A small image super-resolution model, trained from scratch.
Training: 12900 steps, batches of 256.
Data: trained on photos with spoken descriptions (Open Images, Localized Narratives), 101725 training examples, 32.5 epochs.
Rows from block 10, named by matrix and row number. Each number is 128 + 32 x the weight over its row's rms, rounded and kept within 0 to 255. All counts start at 0. Numbers have three digits each. After the name is the row's rms in percent of the matrix's.
# conv: 3x3 conv (model.mid.1.conv.weight, 256x256x3x3), inputs 204-215, a 3x3 kernel for each
conv.122 098:125100164096090155101102098149173148075128141163117097086161165171174167175084084121114173158100076106144145158177160170155104121154119176112161146087132124186183184179073168177146180093182132141091135164175090180097119120095128086138160073169172110157100096150150148122168138168109132096122120117157116160126122111075182184
conv.123 100:104150119123121094148178134106086095105112069142102154140142150123092116087172183080105169108085074098116111184169156088177083103078087119130155165105094111138079134171136139146080139078104172110174123171098146115122138092151071128148143103108150175083093115154147081099157124085097132130130164109124176105182097107103170105
conv.124 099:125150166122114125119136095166073083100158138112090120179104106174153122121181105093091186148093123136118159176158143103160157178118095107126178081133085138129165097126100122156179079116092150143165115120112114126169168146172111154098090152166149077128090142085127143151178179129103106152133174101119134186120114105090129130
conv.125 100:121102148135128141142100152125104183168151091116126075172163130106173153105121151179159157128131137101131154140074082177140123141154109173070134135126163164072083098169165071112159138083159101092101146130160126161077130111146148170163165105083132127073112131146076146131075101082117140177127100098165085127090127111154167171
conv.126 100:111147085084137162105091138127163139173147107146150121116163086087134152090155176097110116138183106110163119091091134100094149085174137078151150184082176094171136131164170074143074109120167125110152127144133129103125178174108112138140174083156161122101121170122107144081145090181109128102157086113127100097110185071161132093
conv.127 097:125134089137153151111084154156148068165163093157115152109172104124147163181120162182089147097119185182160080092080129105168164162137135161164076149072184163180107148172113138152127087118132116148086080080156088119143105136167110171146070137097182168151178135140123131096080096110130126161097127111179126161094155171078165152
conv.128 100:107144108133077180112161170116151100181177083071168090094119163152146116082118141158134115119104119086165117107157127076154120146172125155173160161156110174182144116169096148105119091152142089139113112089074146162132125160108169110163115173169164134124121086113140155175122118107088084131135124181075095106082122106166173181
conv.129 103:108098153129124171103133133179084080170086164144121073141099081172167124173094101135087178151150084173122111109117128131074156155176073172116134129180107086155156084102113076153103152145153170127158139146084073092149144110140174103123119107104076157111153081100135129150129078141114121136175099155098129087163137089145098142
conv.130 100:178124098089092081082178115133090105143180189107072077147097152183151133112148141071163177106154127106074085107116139113095092081091077087161142111096093093168120159147124101149155170083147149137074179137132071125090096160134078164146159181078159082117115110147111182180158132155127150154145124134077105133160137111155142176
conv.131 099:135178157147142178140113131132125101179140104116165120126157123153076167087122185103120105106095152156136106115103141140123153078090146165089129078103084138118174112137083134097092135105128147126174173174142080081167168092077164148157146115074135110122117151130111127167157077129136139141103142164177185111160127161135131077
conv.132 099:146151079186098162082093151086125155121137102159169146096113102075119104145126101162117084173087168083150122150104158170170096149099171148073077135143148164179162152090094108152150139109107078137111133089131185177174092114133146113130089144116086091124125130126069106171163097089179175108105181087102109107096175092099084128
conv.133 102:130155125118173090115123090081161104122131131138103087153158124076099115075160085092107095132124149110171109153105168171082169100137082154161113127067180070156091111105140110182152170128139166142074122106147171107083090078120092170128146175181151137158080144093114095178130080073128124073105144096087180143116174159093154111
conv.134 101:168144155095171127072104170128096103173075103152149150123174166162087070115114127170131152131157155075124085113144137103099117129136144176098141167101133154176096083085089154121137167135089176148180126079166177135114080125110107158178159172098138147145114120154154163115122122096104096137147102132132090095170142179097089160
conv.135 099:112129072090144121091160126088159164105183122130161107149164106153115142131077140084107135133098091082091175165151167159109134163133160172133159110108086072146176103160155093120142095091096142150181122144154143112095130143161081144104125086163140080092073134078176146101094094117160079145099097136106185136120095156125150127
conv.136 098:165145123128115108123109085145102131137118102095120106125177159099114109081097181153169109129103106089180137168113121127130163178142105170087090079116098101081127148123135172112175180139156075128175097142133140142154161076091151127107102101175127094169077125109146083078151135170104101152167168099172175181109127178175072079
conv.137 097:144074110124146133086182142083129181078151066168172088088126108116110181110085158125166125167167104152087163146158159072168105137157097082177080152171110130156151126172159175154166134118114164153075150116152148098132117163084172171100092087136164118092102124096130112138167073085163115152085116147138135135145147176139088144
conv.138 102:148104126185133133108160171118144161115140089117155169152165103172166103109177165078179101088106108172164113134081137099092153170072088157102109102151093177152174124138178183133104120183133156129170144125077094099174075139126162082174115125126084137163177122161146164143179182172086127113154096109168171146124082112182171137
conv.139 101:140107110172110086167150088095131115105082126103144167165183168166157085159148155093143169139177151101089166084150176076179162167101133126141111155096151105138070127179180133161078099071079135108158139131100168122158141092114096176137156171174091174089128155146168087158175072156148140108173140148166094086086147170124172132
conv.140 101:087080175151116124124080086091093156178083119187149083173167097125128074085118118085156125089165167100135103072093086180164118107123081080094177144122134087134152109075161118123123097178169127182075176097127146148097185087172107106142158083074101121082096083161145094115115143128154147123131162141175144122153125111140110169
conv.141 100:146112157163169139135125121095106070154160070128112107169149110109120084116170160154074096152159146174121073124101118081112083071174116127163083115125094141122182130177107093160156100133126143135170125137126106074086125105145163085148186077141101090171164115151136161156096133074134127120097090080114127183136127093136138118
conv.142 099:124141137123162089125094164156147149176152073140112124154095169124118148136078137136183116177078091164137114105178137082164159095165171094095146164124144183076175089104077111143175173145181137171136144106171149080086175127155087131168086102116094084083079134104153073111115165164172155137157103114153140150091095151100129088
conv.143 099:151157131161125091179092097186190102078187110153151159126126158173149151148106152111152138157090098164120177160163092090132152145182104157117100086138080173144155126152179146074195109123175172125111173146180149155092093146172111149156119110112119082162099110116153075142100106170167094122170153155084173176178135190150075091
conv.144 102:156144118146132102119088097095087129121141128172144166092092107087160150158136150175130165139077133172149096103130181078104087117121142162169166083148146093107147145078151155086085174116173141171178134145158077122111101089089166177179073160153074088150093109169109130122154165137140150125147120091143073174095144130073132104
conv.145 102:116165174148161152164093121104152078114147189176096129162162092152090097159135120096112106137126136154083170093173170167164179111129132167088149156128123069113153163074102176115165136114087122128125091136170139097131133176123184160182094148159079155087173115148112102177168138097143168135176154172115154100163088146093113138
conv.146 102:131151110082176169108124131143106111179181163124113157121139178169121099146132111078082162138124143095127157165178144125160174093137101143111108105116109151177106174172144083163130095174092109080173126122171182177170159111080116106095173159149092163132169103156077156163106149124117157172176081117126086076177174085102138158
conv.147 098:140089145099112084111150102134081157167079107173095177087094077144123090103108085119139135134177160143119106149118094102125076089162108170150101167101137096088074152129125145119177086114097130096169111122178097125124100078122129147102137180103088115109089160084084110100150090103118115129081091125180155144178111173161085149
conv.148 100:150120160141115181096143101098100177125159125179122068151182151077102122163141125087150134106173087157106093093080125074145081155152097152155114141076125078076097149150116173113166157174137098105148089180091163128116183123105183081135176175127167156122118119135135107137117126144104158116096117094085148121105095120135140135
conv.149 106:139165101098133082175106163109168111160158086165076104148166152105157133155168136121082182083145154135183141115141160102121122149111103167105172111080078109079159154104086190142110136171156176099121145091073181167123106166122092119157121082115132152128163095133119087158141160169124080113163093160088108118136145153088159133
conv.150 099:099161173186082121140094172110095130124141155161078094114080155172097168149157112137123155098088183115084116177157094086117082185125117135151164162101077179088167123119171166140183081145132157126144161075177079173162139088131091141097143175085141129150126132124163138091116074131138079137164089092178081145161172075116105130
conv.151 098:076081087135114156133115123149127081148098184157164146180131087124125180171160162164092146074176104151072144187125090096111075114103084181086104079163121155123104123070155139164113120086148155180171179125101079084116138177081141106174118133140134077147128102172076118119086156152094110168134185116144145111079113111161104160
conv.152 098:130147145096143119076159076114148102132084109114088131166087156114146154154086173109092110171130074135181115153109138124125127165128091125176145112156069171090099136166109124083128146077115150155153132165136172158129127141174102096076137104104097070154105171169156135114096109160078145141106159114161087082141158120106171171
conv.153 100:174107087124093145086161110090080078084141150076149107120149155126099159115104114166152183181140103128120112160094140137116135172103138123094109082081077119161100149116162091134126154082088099160091093122123103072071096173156126168175137115162133085074176139115141114083121110073127133097151141175167079065090134155162117076
conv.154 097:074112151157144176107149108131101080092137171137103088170166097147132125075185147108093172119151161121151090092167129095093103175107146070109142083080134093098175085128100112147170178171142113154139133093142099111186164088164139180109071147098181074086080171171157087179087187117098099142103141098165141095172081086099149149
conv.155 097:146147134143161158091176122107103116165183104160102143107082119092138163110089127101172178167149121117078138110072141110073106100087175095132115094128128152077150144156145116127185164084117131084175113072072081154122089076069084120149089088160077104166142132080092148174178156135156112136129118121112181114150086094095137081
conv.156 098:124105112131121162160106168148117171088183091151116167149145077151095139131167171087171107136189149165138133139126153132155129122181174164092185073070148072107159096084181154131143120093175111111178156103164152147168091144168179098102155183116147120123077166084139153162161114099075104146134106103141137098082089120100178171
conv.157 100:184093182080109085115149073138129100135150129132163153166086082158110159119179169132112119159128135146144086152091139075080096125143143086148169174134081171153175180101154133107166159169152153125117076153094131172173134126166090137094094104167181115149158086070089169070084142124113156136174091098106110163095171145143171106
conv.158 100:112123152111161178150176152140082143081125197080125182095148139156163097187126138081077107109102143068134114097129147133104171161112120152164109172184164083157092133079081126079086121168075076094136110112109184105126142136086165163178176107140113159130076076179174119162149094084160180128110159173142119135176166165129084105
conv.159 100:118086116079129128141144166075098091136123113174136178155168079148130076084108076074168149167126157123088146095170127155143076178157127156137155113124074119163127120088133075131122122148077143097127168107099149130112104136121165137178179173141109099128164074161082178080107108153138109154094172093099129090107119179137129116
conv.160 099:153116176129132134131135121159105110103114116179165133139140150075088075088129147170172161127125160139079106170090168077152177159110179121088076155142096185089134089092093111169174140084154138174084108142167162112073179158161075184072106150084105186096137120101166117103182132133178158077133084143083154124073095130145129126
conv.161 099:135118100118101094145136107166072113072074123179070144153126092088148171136094126169129080116130129080167088101151146104087126124075100082084169127168124151172170079149141182173151149114094172085118135091144111072098101094102134167145120122163163093165106179109102168123119125141170145141101117094183114093160149125112084155
conv.162 099:072134166079090093105071128161115101100102179102128075079118089093153082155157145072181157130118097176073127158112080148120134116159102128161094162179118137171155129167077171117172129091101119164147150099132076072112122110166175167160115097124129108113141143156138072080174137160135109124155105154094108161148097130089187111
conv.163 102:157134158103160122141165183104106111189077121182175157123097117107171097097076170146128125141170080127185148130084179117142090115143178091169137128160115159095095185130122167138173179111084096101124189179170186078078091090153174168136088155166146103100136122146126094131078144147143111173107161091145155104157152141154147167
conv.164 099:115081077146150115149154100174124159181137110102103109084070121172099077135145129107154132153177066115110139149087143140162131094127105117084169127098147169134135140111133182137074104131140160172083115130093148136163099128068115172089084177180182162135128136154165085165186130170171089098159127112159123084142122130137158119
conv.165 104:100171097171168166130158104119170141119182105125159090132083159080176137182112180130118101081076154142124103085117096114089151149128103138097132121111174120164179081170106106122115108151088159087131147116101133093086133168142166121174104107096108146149138132085151114129128107085084080147177079122177141167139180117118080084
conv.166 098:132098099124116167143182185104182086080140175074096078117125097140116097095122119177159145081137137168077147143150089124079163123135139139141100109105142139095180103167166083109124080158168109076139149145102111139136134126149151134141169150147122181094128132068110133168084141146080155075112108104099177105129171075135077094
conv.167 100:090172117140175094095094151087087183102157120081177104086164136104088157150091122118130076162087147141104101106119127102170116139089177176127146171109091106106111119182101179080109150133094135121175095138166124137180095133174115115089167187134103122132073089181087184176178137161089129075085120124161155117124078122167104152
conv.168 101:127095151166137167111121162183079111116094109142117104087098171111119120116153086124093079153175173106179184129074091106171075120136117140079124110155101102081108140088096144173136096120139120115170126072134113137092135155118145167163122120101076136149136073119081133127080163173108179083137153116106080076093172171134160098
conv.169 098:169142150132141100098167118110154182106167100123105160170136090138115081186079077142125141136139175080120138178142124132169187079089161088167164081086132107119119139097168153089129145122134113079103151080167096103131145086082158124113175135172139087124164166114148175084147147102170133116113148128159131105130073086120145145
conv.170 105:152166172084117115083089150167161105178125127169166138107165125125075182160133130175104074075168157113146149101152123087154126095163158096170087103170140120081118178130091143113149104152094158126154192163150118090135104085164096129075109081110084124116104140176133101178129161153141113135154104137123140158113116144095169153
conv.171 099:143096098078124132114173119154116124083154173122179097173104142170176162150129131179174185159093131153150131159161118160093113102114104113159129087161182071175159131174179138081182161088103101137104084075117093069090163135167158141159177165157166184087178123166162119123081110118089128156141096132098119140125101176124118111
conv.172 099:123128141095152157133136190107182127114068146089125131107164131136106169078156096155177082085160136108076171140142118136088081172133100164094093152149085087104103079178132097104087166159180156125166111082119129079119117082153169179114084178116170178113099148163081114141092169178152120073098158100098170135097166088107131149
conv.173 099:113129130160152153148109139125116067095145092132117176073099147101141097094114092111120147118122119185088119074176170179186141132130176174104182088181074088129075117133070117169178167186161124129164168184142071097083075142075103132175115166076161102110086148118100163145071154147179114160119164145111126084077094129159147160
conv.174 102:174110152162103159144182093116182145081079173179174158166121132175106178087152076185126125169171110073179082129106100085148101159168127085162176106119117125164183113141144080128138100174115134174093126124132160176140119163108110125153101122119155150104144112122077148135092088089092073179114087082178163141111175167145143086
conv.175 101:180107123112084165165086162083122126096150083176125076146155186136094073084139154152176168154099128173111142102080105121083100132152174144131153135115076076111141147182115095105169127147152165076073140167143154108172140164179084170153157099096080175165147168181156129170090096091094136164109126151184090083079132078132174141
conv.176 102:133114148089109158132128107153105097127159161103167073105133079152087169177115128171171171126176151124109156152171165161168166123146100104165180153147157160128122089167140133146084128107112134163160121168077083141159084144113093155134095166134125100149080140123172146080125073156115122112090094160175090121161157124181130073
conv.177 101:109152094130104178146144183113168122111110119142148069133104176115107080109140076084158113095173081114181107105164144136112157144115116167172178101121087160081102129171168143131168078088165068141118150153066096083129086135075176150087168086136186165142169093125082133101129085155136142093153109104181130144075107089089115177
conv.178 100:137086141138091144167088076150178134118106168179117178108109187074174172121127111105114178104150096103078093092093184085093072104141160136080185094157139118170131109171148145138079163180075156091098091111124138067124094135121150178135082157110142161117104118183075160123150164127173109113110148134101170157157174166151111179
conv.179 098:076141167118138135080114155098117099093139187086161131119109087112152174101141167130117163112123141072182074138154155076159112097110150091104106084159152093180128146125144176149084115127186114176112086148163162118175079115152083094124097078150111116185097152140182077094179126135116145185104118116170081136171083105131182152
conv.180 098:180076122133111120092125167105156072178133139161142087096101138170144122119093075131177116169131131151128157104144083137140085175109097137080080081153124145113113142079110182092077080125084111112124107115154117178118081153145097104076113163144099073123175098146092090102085103079148100171107108077120077085075159178168126165
conv.181 098:134179152111092094097147167072171115108089074133087133137101124101157130091118101141077149101069073124122090114152119082164086096127166120164130138137149153091091135095106078185077128122125149179165088115133121158124094101149099122099096175112132167117100131118150152085096167090164096163094105115076156105134143127123073119
conv.182 101:151169139161127131101156099131167113071098116072177078083121155096110154090085085164183133076139081160184090127106090087115174138122133128073164084128116180074181103123132154094084143091125170100107176171086087106132169180174138136151102102078180163121101176166105133106124170156137075156085159156120121153102136169151075094
conv.183 099:161173118126154091141164130103130114126185148146074095093161178131097152140075106098113152144154183133136082167083127102160120147123169148181125131082088082166168133142136161091105177179081103162146144128097152101172134086135104108106111174156121149078128119081181086148138138100110077081134138108081100109147147137099114130
conv.184 098:093129086140139149072120150128107135159134107089106147115157166164139080130165143182170106139149092146086116128114075137113093165098074182148120116140078121105109170127144128161113107149181121076169148149126177173135133088078163105184075124151098100142081086089160139182187128177156180085170119118106080075176108126119110138
conv.185 100:174080153168098138105152167146150098136087126160129128160075117134142106169151101125107157157093086082161136174162127147105069091116129148165087086078175164169086125088095151170136163144123096175183124154093092175180164169093158179135140153144152110110114113113077140075127171144098169082145181076174176128075149092174109083
conv.186 099:115127115073169170154159097094072139086099180146141099173159132121092084157162077170167107086081159167136133175107156178118159164128149114174153118168169109100165119144081118112118117087091079139147136124158092103125102122137132144111185148156123084132153135134152140145114176106152174094069160114164153163128148109178104088
conv.187 100:132143095143095147112108124176175170113157183086137113175151108102158166127177124152156094166085107084113100132149139109170107079102168144084159140102114152178122142154148089111084124095166152176169081083169095141177074076121146121152100120076082084074138135131161097126093151128173138091120124083108111173101170079096169146
conv.188 100:125147148079110132098088153081112080172096080185159123071182111086125112168100164125166123097173090153114162095130087100154103153187177099180132086156068102135130155078182178138130072092123105112178093181117172152114177144136144121073120086082131127140081078113099146088160128111176133162076095159178125161145159135119181148
conv.189 098:155106116091143117155084128112170088186129108143101124164145100105116182122093085090160072129120156076128114103091119136141142147166162110129139090109164169104142128071175088142098101096078065136174183168151143095176178087177110182110183134146163097179144114124091162165115177083126098129103125105171093159091154182142120149
conv.190 100:144072075152075121167144143079112083077184183114088152180167124091118146149134166163077164134083182121158113177143146111142162125175081171104087141145161095182127091153089076176091148129119095175171129093092102160183170103097171166149123173172080137137084104102135128107088133101158100135128070155149089113084107092163142090
conv.191 101:104167102145117164173082076084094126116085193182182148152159084146172185094125144118096116139088129101166181089086133121088160097156105112090114149136155130125117115183109108148181112123094172093130121179173105115096138091158102179179143129181171142181144088095139098088086132075180097143089146169177155191178090117164176155
conv.192 101:153118133175097104132165176175100179129091121110149094113161074070170129112129154114078165134081171136109122083169101108143081161116129182134174085156163130128101145130103098103123135082158106179096105102093165136072147124174081113104119117110153120168148161113136107178091083094135125142154155104172183136175101107173163097
conv.193 100:141161110161082084082170091092149070115137120165106127079141144121079169131081113139165108080161077144077178170168157098104094079169144159074089167140163153152143112159156179133094150098094092155097128151094105162069109132161092136127108089105092132104157102161138163102109117146135114177174166101147124131093075072110161081
conv.194 100:083142162139118080180138096185118094166138164176155080115142077083169109095155099173076089092111075181179183083134116073137116082105082092120105099180151095132129176140109172119168086099116143093095182091140163147138178182143123101176138098153095115151122088100171093171146180129131135148088095101169084132153105146121110184
conv.195 102:156109175160072121090158147089116158085106091144136178156148124114117164111127114088167097150103090121186131100094185131150087104122154139114163105098113110082112129071152139174104166100102122134196084095131104077131076163125184154145128167179122164094098137080120134175090079112170160109102094149131182152138099188070089100
conv.196 100:181157182145137129089113112113098071111141168078181085116089178141089182124157131102140116150112178150091080080084090090151136171109176108122143179103129141073081089129117075179136116100171096184116144094136170164144133120098111094136073166126096138091173167093151173100102177149111117141172160123073171076146184167095071172
conv.197 099:119091086175133132110167156117117156177073172068088105099180182148160168159078103100124186131082141111109098086091158130179075129140092090129087117132165099163082140074090140078142073134156136106103128165090170121075129170135109127143130083078094122091095110151126146143135142101173109180106116132154119123128140137139096136
conv.198 101:127137153181083140130175094084077071082132127157157088113082102186174168116167171114113116088161150121136131092172158084082082102111107145153150104112169104165118168132099160109163182161178093113140092132116088109177102137163084179100108165099166080087173116131140082168126115165132176142109076176112178141173088175137168135
conv.199 099:121094119139175153136123171175127120118098149065088160079102111119073088151111114180089139156078121112114133151085089157080153167172106148076143186150170091148111161140179161123160120104184155095114142112161177168133144169136184082099069169171181125090156141092092179081116088176083143142119136086106104109085078154090153164
conv.200 098:159102135106076153118159182151169157075189078151165157168108141162138153159107129161187100141136149159088145111110140090122099153139170101102090079102124117095185184124078124148167156106091131161171111150104122094129172127131078141095178080151158147093121165143177106165132080142148072118172152182133124105174183128179127123
conv.201 100:161118123100130098156123143113104092119147136074150159105155088107096103103111110166167147090181159083118073139126094105133165085130167134155180174137120106111184106115163174091112145144162143174084152070141089138089073145171079106124137111073172139119100184087164136150132134083141086149143150167106177120141115080108182099
conv.202 098:088131090129165081102102161159179086145142122188129133117098148150179115177141160159150121134146169182082146095123178163155166122146092102173070159115082137079105160072167172077138176164178141158118092179154171128125126142127092076073132161134182177140091143160107135089090114176180082148118106100120070110150124138174139159
conv.203 099:171109130078149084109166096181140160138182140126133093143082143151075143156106087066088124099114160118107094135181136163127092112137103136090166180184173146124086174108095183165153073132161082102137180150143160142108142126122151126077173175155172168088079074144081173097139120123169101164155168158131110085106172147139124089
conv.204 099:108131124136172150108078099120096116108070155184091184071105165086114137103128148111157157109169147094156125077093081105118085143159155167149155156163175137108123079110137101086115109090132114107175077115107142132072120174080169096126102097091111149090098089172156106177139185166164131082097163088136160133077170109154105146
conv.205 100:102117086073125132102164172100123151071086117147138073184179175123148145076166147173078143165116144142093168167105148129120089146137081112176172167085092098165105094152083124101121085142090077087083100113096149089158178097118111177145163142138147155158119113153127107146176142116143124116111099103132169130099180135096171133
conv.206 096:174091130187083142139144141090104074116105133077168101165148171142113142153133174152121086103130130088091107092088179139126101147162122070135140109152111175097170092073168110137081137152076157175164130164109098099153079157128154073112146105102136188130126089092118069091088162123094090123166080120155135114081182162079189079
conv.207 100:111165149121127173167130157085152153157160070155117181110147076176153159085150152147087125084100154115078124071121144164143110084112108106165115129177162175163185141160123083109095170092099111176137081175140145171166159125111152103123071136139173162135118142127135098114111144170089142140121083174137109126131112137141074140
conv.208 098:088127148137136096116092110107110149073189113131147088074163131160178131095176141106079133176135164153073118106109101085094137094162180111120085096149144108102172140178176073151113139176166147103108094174138091175095113122072142112126097080077156116133162173114157069082091111174101183097180100153078103128116121129110124116
conv.209 100:076129117161138141135102159145169148185150170166090113102092170117089186158125103176084176127074089090089151085095111118127106158080156152115169088134109118120166136102106080125186112143156089099144113175101136151132147150141160120086174180085145186151085106155142164171157170122175163138157149157159069125108155152082111112
conv.210 099:126152135073134085152169142180075125161112183129174157103081155129172109139080150095120172097119159139175117089130125092087077169159182150132137160135172093079142122173089098134172099083130179089179136137074124143175114116168128179079128170172163182138073070132106171136075095171129115160099162160125078136182083094132149107
conv.211 099:147182134181147164141172124146148122181173066087133153142105111166105134165132141142147146127071175075116068172085100144085148171120140156078172156123161105074162135130087094078184129102104125167113127151100095083182087106123152151106131171083095092136098140083157126140167076139096097165138136086159140113099132158139179158
conv.212 100:119090078156158147109126106165172166074138146092076127079138128172149105130178121097119101141176102139113168125113161125076101154163089124085094103143121145135134097144081116091119177173181147150106079170177168159078089078093144077146174142133098150145135144084172116174136183129073072153136111132160167123071144131117178088
conv.213 103:090145111103174117138085082150086167110128146122101144164096097169115151080127168124143173125125108143100132080158103102096146171149076131162149078096125115113169106155108108079083109164142150166075111125178106083074144136085175098145123160127111114089133113103105114136177082172154121170129089141166139112179135155118131132
conv.214 100:138159178133174099141168085114148154078192108082116112150101088118130077129131103130077093128126128077119122090153156135079145154155098117090102109139182114180074079109128162115180133149088085146104160115152087138159104111112086106128114101131133160162148172129101184125072190133152093076139150146134127172172154077101165082
conv.215 099:182124095097150114112105159119084117187117173106172144085140100157078113166085163114073156098089182178175153164134101123080127095144179171186101143091082133079092114157117153118166120134122160121136112164128113112102104110161171099126081146109164175172108118074127177155166074118121140127181118132111132090148172119155158177
conv.216 100:138113157103121090146147167075143165156083176067108086146139073157105141122108123130152068168158179127139141157158131132140157154104121179136127121098141126112158131121099155129120098125185120175083116092112170105088182100094172110132140090126131174101176164096149166181126090172159115161085136177129119108179102175111134131
conv.217 099:086111080093166175114083085088173109148184079151086176167104106081086088108082133175160144086087088160078100080143162166100165146094104156105098159170119110088081153090155144134154116098130093155144118079087178082103173136114131164164154151170092087162128075121173146117155115142110078182122162092116168157092093166088116176
conv.218 102:151155106132114146126110093144166133126103074193144186113154113139147135153115156187135156157127088103141085147076168162131145183114148141170169137113074124080087137105165081129160154146099134132136179184114098091108132157073080084089111165146152147101141115116162161145182140166181125157100089090182087131085171153152085108
conv.219 102:089130137119107123130154092102119100177151084086177099173133116096092113172183119173148162128171171086091095150126159128178109137171179133131095144077185153137077125169075085096157167147186173145100153081095126149118077146154101111162171171085093174176162081161101140147176178117114119166077095137167113133106164139118148139
conv.220 100:074136100116179102135155078136182067107100132141084140103104123090086181151116166185112158183141150124116122172185132141170096174110091074079085122173160141140148119130118173081095145156091116164133087170120133088078126106185129142074079124173117175152125160075123147146086083090104155117090116102132077149088170112140101096
conv.221 100:099122179135165153103115106143125182076083153085160093110077078097124163136123088075149097174179128137102154117132132174076080098156146117166095124136170095082095156102094131141088174153142071093161148165177144156146161109086110185125177159158163184094131109161143082147128077155133095077127100132100150124081112119151098172
conv.222 100:105150123091150103111126089132075175141174151158123139142085116100101158160135100112082078169149084153080085117156108099121100092141123147092102086124157120076169138074171087183156108108160141163073131104101147098165129077071110092116114099181173080181161152113125153095080158087146071110180160166149125093150104108100107154
conv.223 101:184115156089081135126144093085120108156106135073070095111080174140152105096091107092082091158136158128130143129128134151123093092160097140124081086098087129105131131087113120155103119089130093097121136096109062095095170136141144152081077185180077129141086104120116096154120076078160093130091167172174118134122122103089158143
conv.224 099:129155172153103124135110157139146147162177139132138099104152153102077082136144115086160074134161143172166083171111171086126183122135110101122083089123181138096124080116087160091115124096128110118172091095103111114093157180134159149096146126147129149080127147164130186159153132097077096165125117153115115068077155098160147124
conv.225 100:158114100113082160131176136065071090160175138176112079167102115097173135075156118131127155103121073097153146170138154119084140102072119124103124179089157173095163131093110150152112189175086088124141084159144133168106103072071148135176137144094094132184168138139134169153138100161146162125083100119165100089184104106089085128
conv.226 098:074128112090179115147153093089092119125138160082105166078099076110170175139124099105152146172114186097130163179158119179124136094106130125174109073079080101125105094112155123102077146092145075165152141122168123143075148086128181165161134134090136100157166133101089148145093112086175111176127162150130077073151140089125153177
conv.227 103:166084126087128095129167158115086094132174110127103167148125091124119165104125163187152136117144143149177084148122155147181126075104154102170146082120195102139105170080119119140154108174152078113142137106097114156134162164164110136080089150105145183085087149155087167183103116134140104179090086176173189194175122106152150137
conv.228 100:103135096132151096160166111083081174149183101083080106110157136098127120156085105173071088133095094120111108112142176152076164075135083109120084096130177150145142119075109103164137175086085178124182121143143175138133130152148171116099173127131102152078184117173131164128131117100149175076087097100163134098186094074094080137
conv.229 102:084131088098136177119185125078181181081126129166129148080094159124139110122139105125163177126126092184180106089138099095141143123092127132073159083161100150158108160154157169127134095173119140096182129122134171163156086166129107076110105163108151142106137153145174139117131119129160126094142151165098087120133178089088114091
conv.230 101:133135180147102145163143158178075148180126142179100067080114105128081100146146114119086162118178103156153131116144114125163163124148107084113095188098157156091126104132136108148136149113161151151143138129117082103154107083109140133129107143087131072153099170173126085172150094112108131147171103091152139073096130126122113130
conv.231 100:128133101177114156126157180128121146100100077086153085102181163100092099154123155111176174082125172168164160165124166164103140131148093109163112085143132080085152171149150164094098152095167152126081119111147122110128136178184183096153162158185146113140109079161135138114103138108128094094144184089137141135133112116141112163
conv.232 099:169080166105160150123140109128085103065105092148122103135112186113144160142156071120133172081128118130100127100111142158087114149138160143090185090104107147123080104174113109135180108123145114098177143099099080129097085168101075131117120133175128179142094186117136158151133137090117166124107130127123119088128136110100154154
conv.233 102:160105101119175149155149156105114088134081119156187079176124141157169106180159101127180089177154148116174148097160140125156133082118164087092107083098183166124184100095090118115082171133096111113128143131173153176086096108078145155090094166138137113158093132156094179106176162103090144158165166105157125143180137148104177136
conv.234 098:122170071159139161104134163096092105170076080126189127140170186099135145178183172106088119177098115145111077123172102104149105108167139086184154182173101171149102172105182163088125162143141090110168120125147164094094168142148128125122098116169139141087079089098110173069161109169129154142179107084110116080109140125100094086
conv.235 102:124146136078111106107157137084090184150085160081170080104083131126156132103136159177116130179178142101159111130091101115118168168079127145085154081127138133111088110083147079165132085135108088103101116167174107181140106164103098087097148075080161162176146074108130179164121080082186113111125141173136175099111164160095107102
conv.236 100:152170106140101171123156154133157094114069160139106149135086156090183171155151148185082148185165075131096152132097159148146099133128150169160157125140075105125138073158187172140139076123082177115090111157085166143173078151188166161151124132114115125173136081160144174118124183134166151149106106093121071135135151164150171152
conv.237 097:146152141082166112089134093159141132129072129133090090168153153092117166122106118094095103079181105097146181101157167108180132087148108160180120120107121116083086167152087096121069146100103110174119125151109150105130121127101112125122158085105109127167157130109103137099096084107161122181071159107179085136085146112180174099
conv.238 102:132137158156139084136174178087094078177175104151124081143177153077118113084139138131108092109123163155138114151096112101084158126148118124073152089167117169111108087124151095185083106166112153108154126134170159164127174177168111135159083122123113174146148152090133094092095114140155077159136087108104171166159146079104170081
conv.239 096:148098175124136122078092146179129143120090114074127096085133095102166083183126179123083179144087086084112155092108081096088153091175121079132173111150165099140095120118110086134079084120146168160092169120123116128126149131124184140104085136106131141098121145147085073077156177154167101167084133162161185184111156112169105085
conv.240 099:159117115159133149095111165167078132178075112107147129099127082161138074082121106128176187080163189144158184101120123145086162170093093109170156146146166096146074138093178113099103115092088127096164097091139147133124156123091087072094081154086159123150128144090178124134125107159179083097091130074156120100184167127129092150
conv.241 100:156137108139160139097126182134155110127146132150158088082120135130091081112162155155129113078133167099171079094182164114116081120167147130093128180154178145119140141142090156153158148171132077111103087075156171175084142126132078160079083149102149138158141126149152104079074081166105074103072105117093140174102155132179126142
conv.242 103:120109099098113121128178147131107152120104192134089111104149139160116092123178159088093097111164162136185117079111096093125187146079170156132124096131091071121132080097164172176175106120134091159146157139136156150079110116181116144165089073092102105085101140121143114183124165100159177075140095111106082106089162120099183119
conv.243 100:098127182116127155131085098125142153153149125140177147113154187130181187154128160100097084143097106086145104081171127155138148134157124100128118170150087138097171128161087147179081073170087112096097140144152135132142172073098124085114099186087120072143139119139171075101152124111081094128170172154103172072171081074165137163
conv.244 100:134102135098122150096085087173078110169152079173081085179123170100078183096133126171176085172142100113084094133166147104174118141162176076173104087155110166180181086167089095145127171080142141160159176150087143097095093134132182109142134156125109093122156135160148088168118136102108115135098095131172125150118116080119103113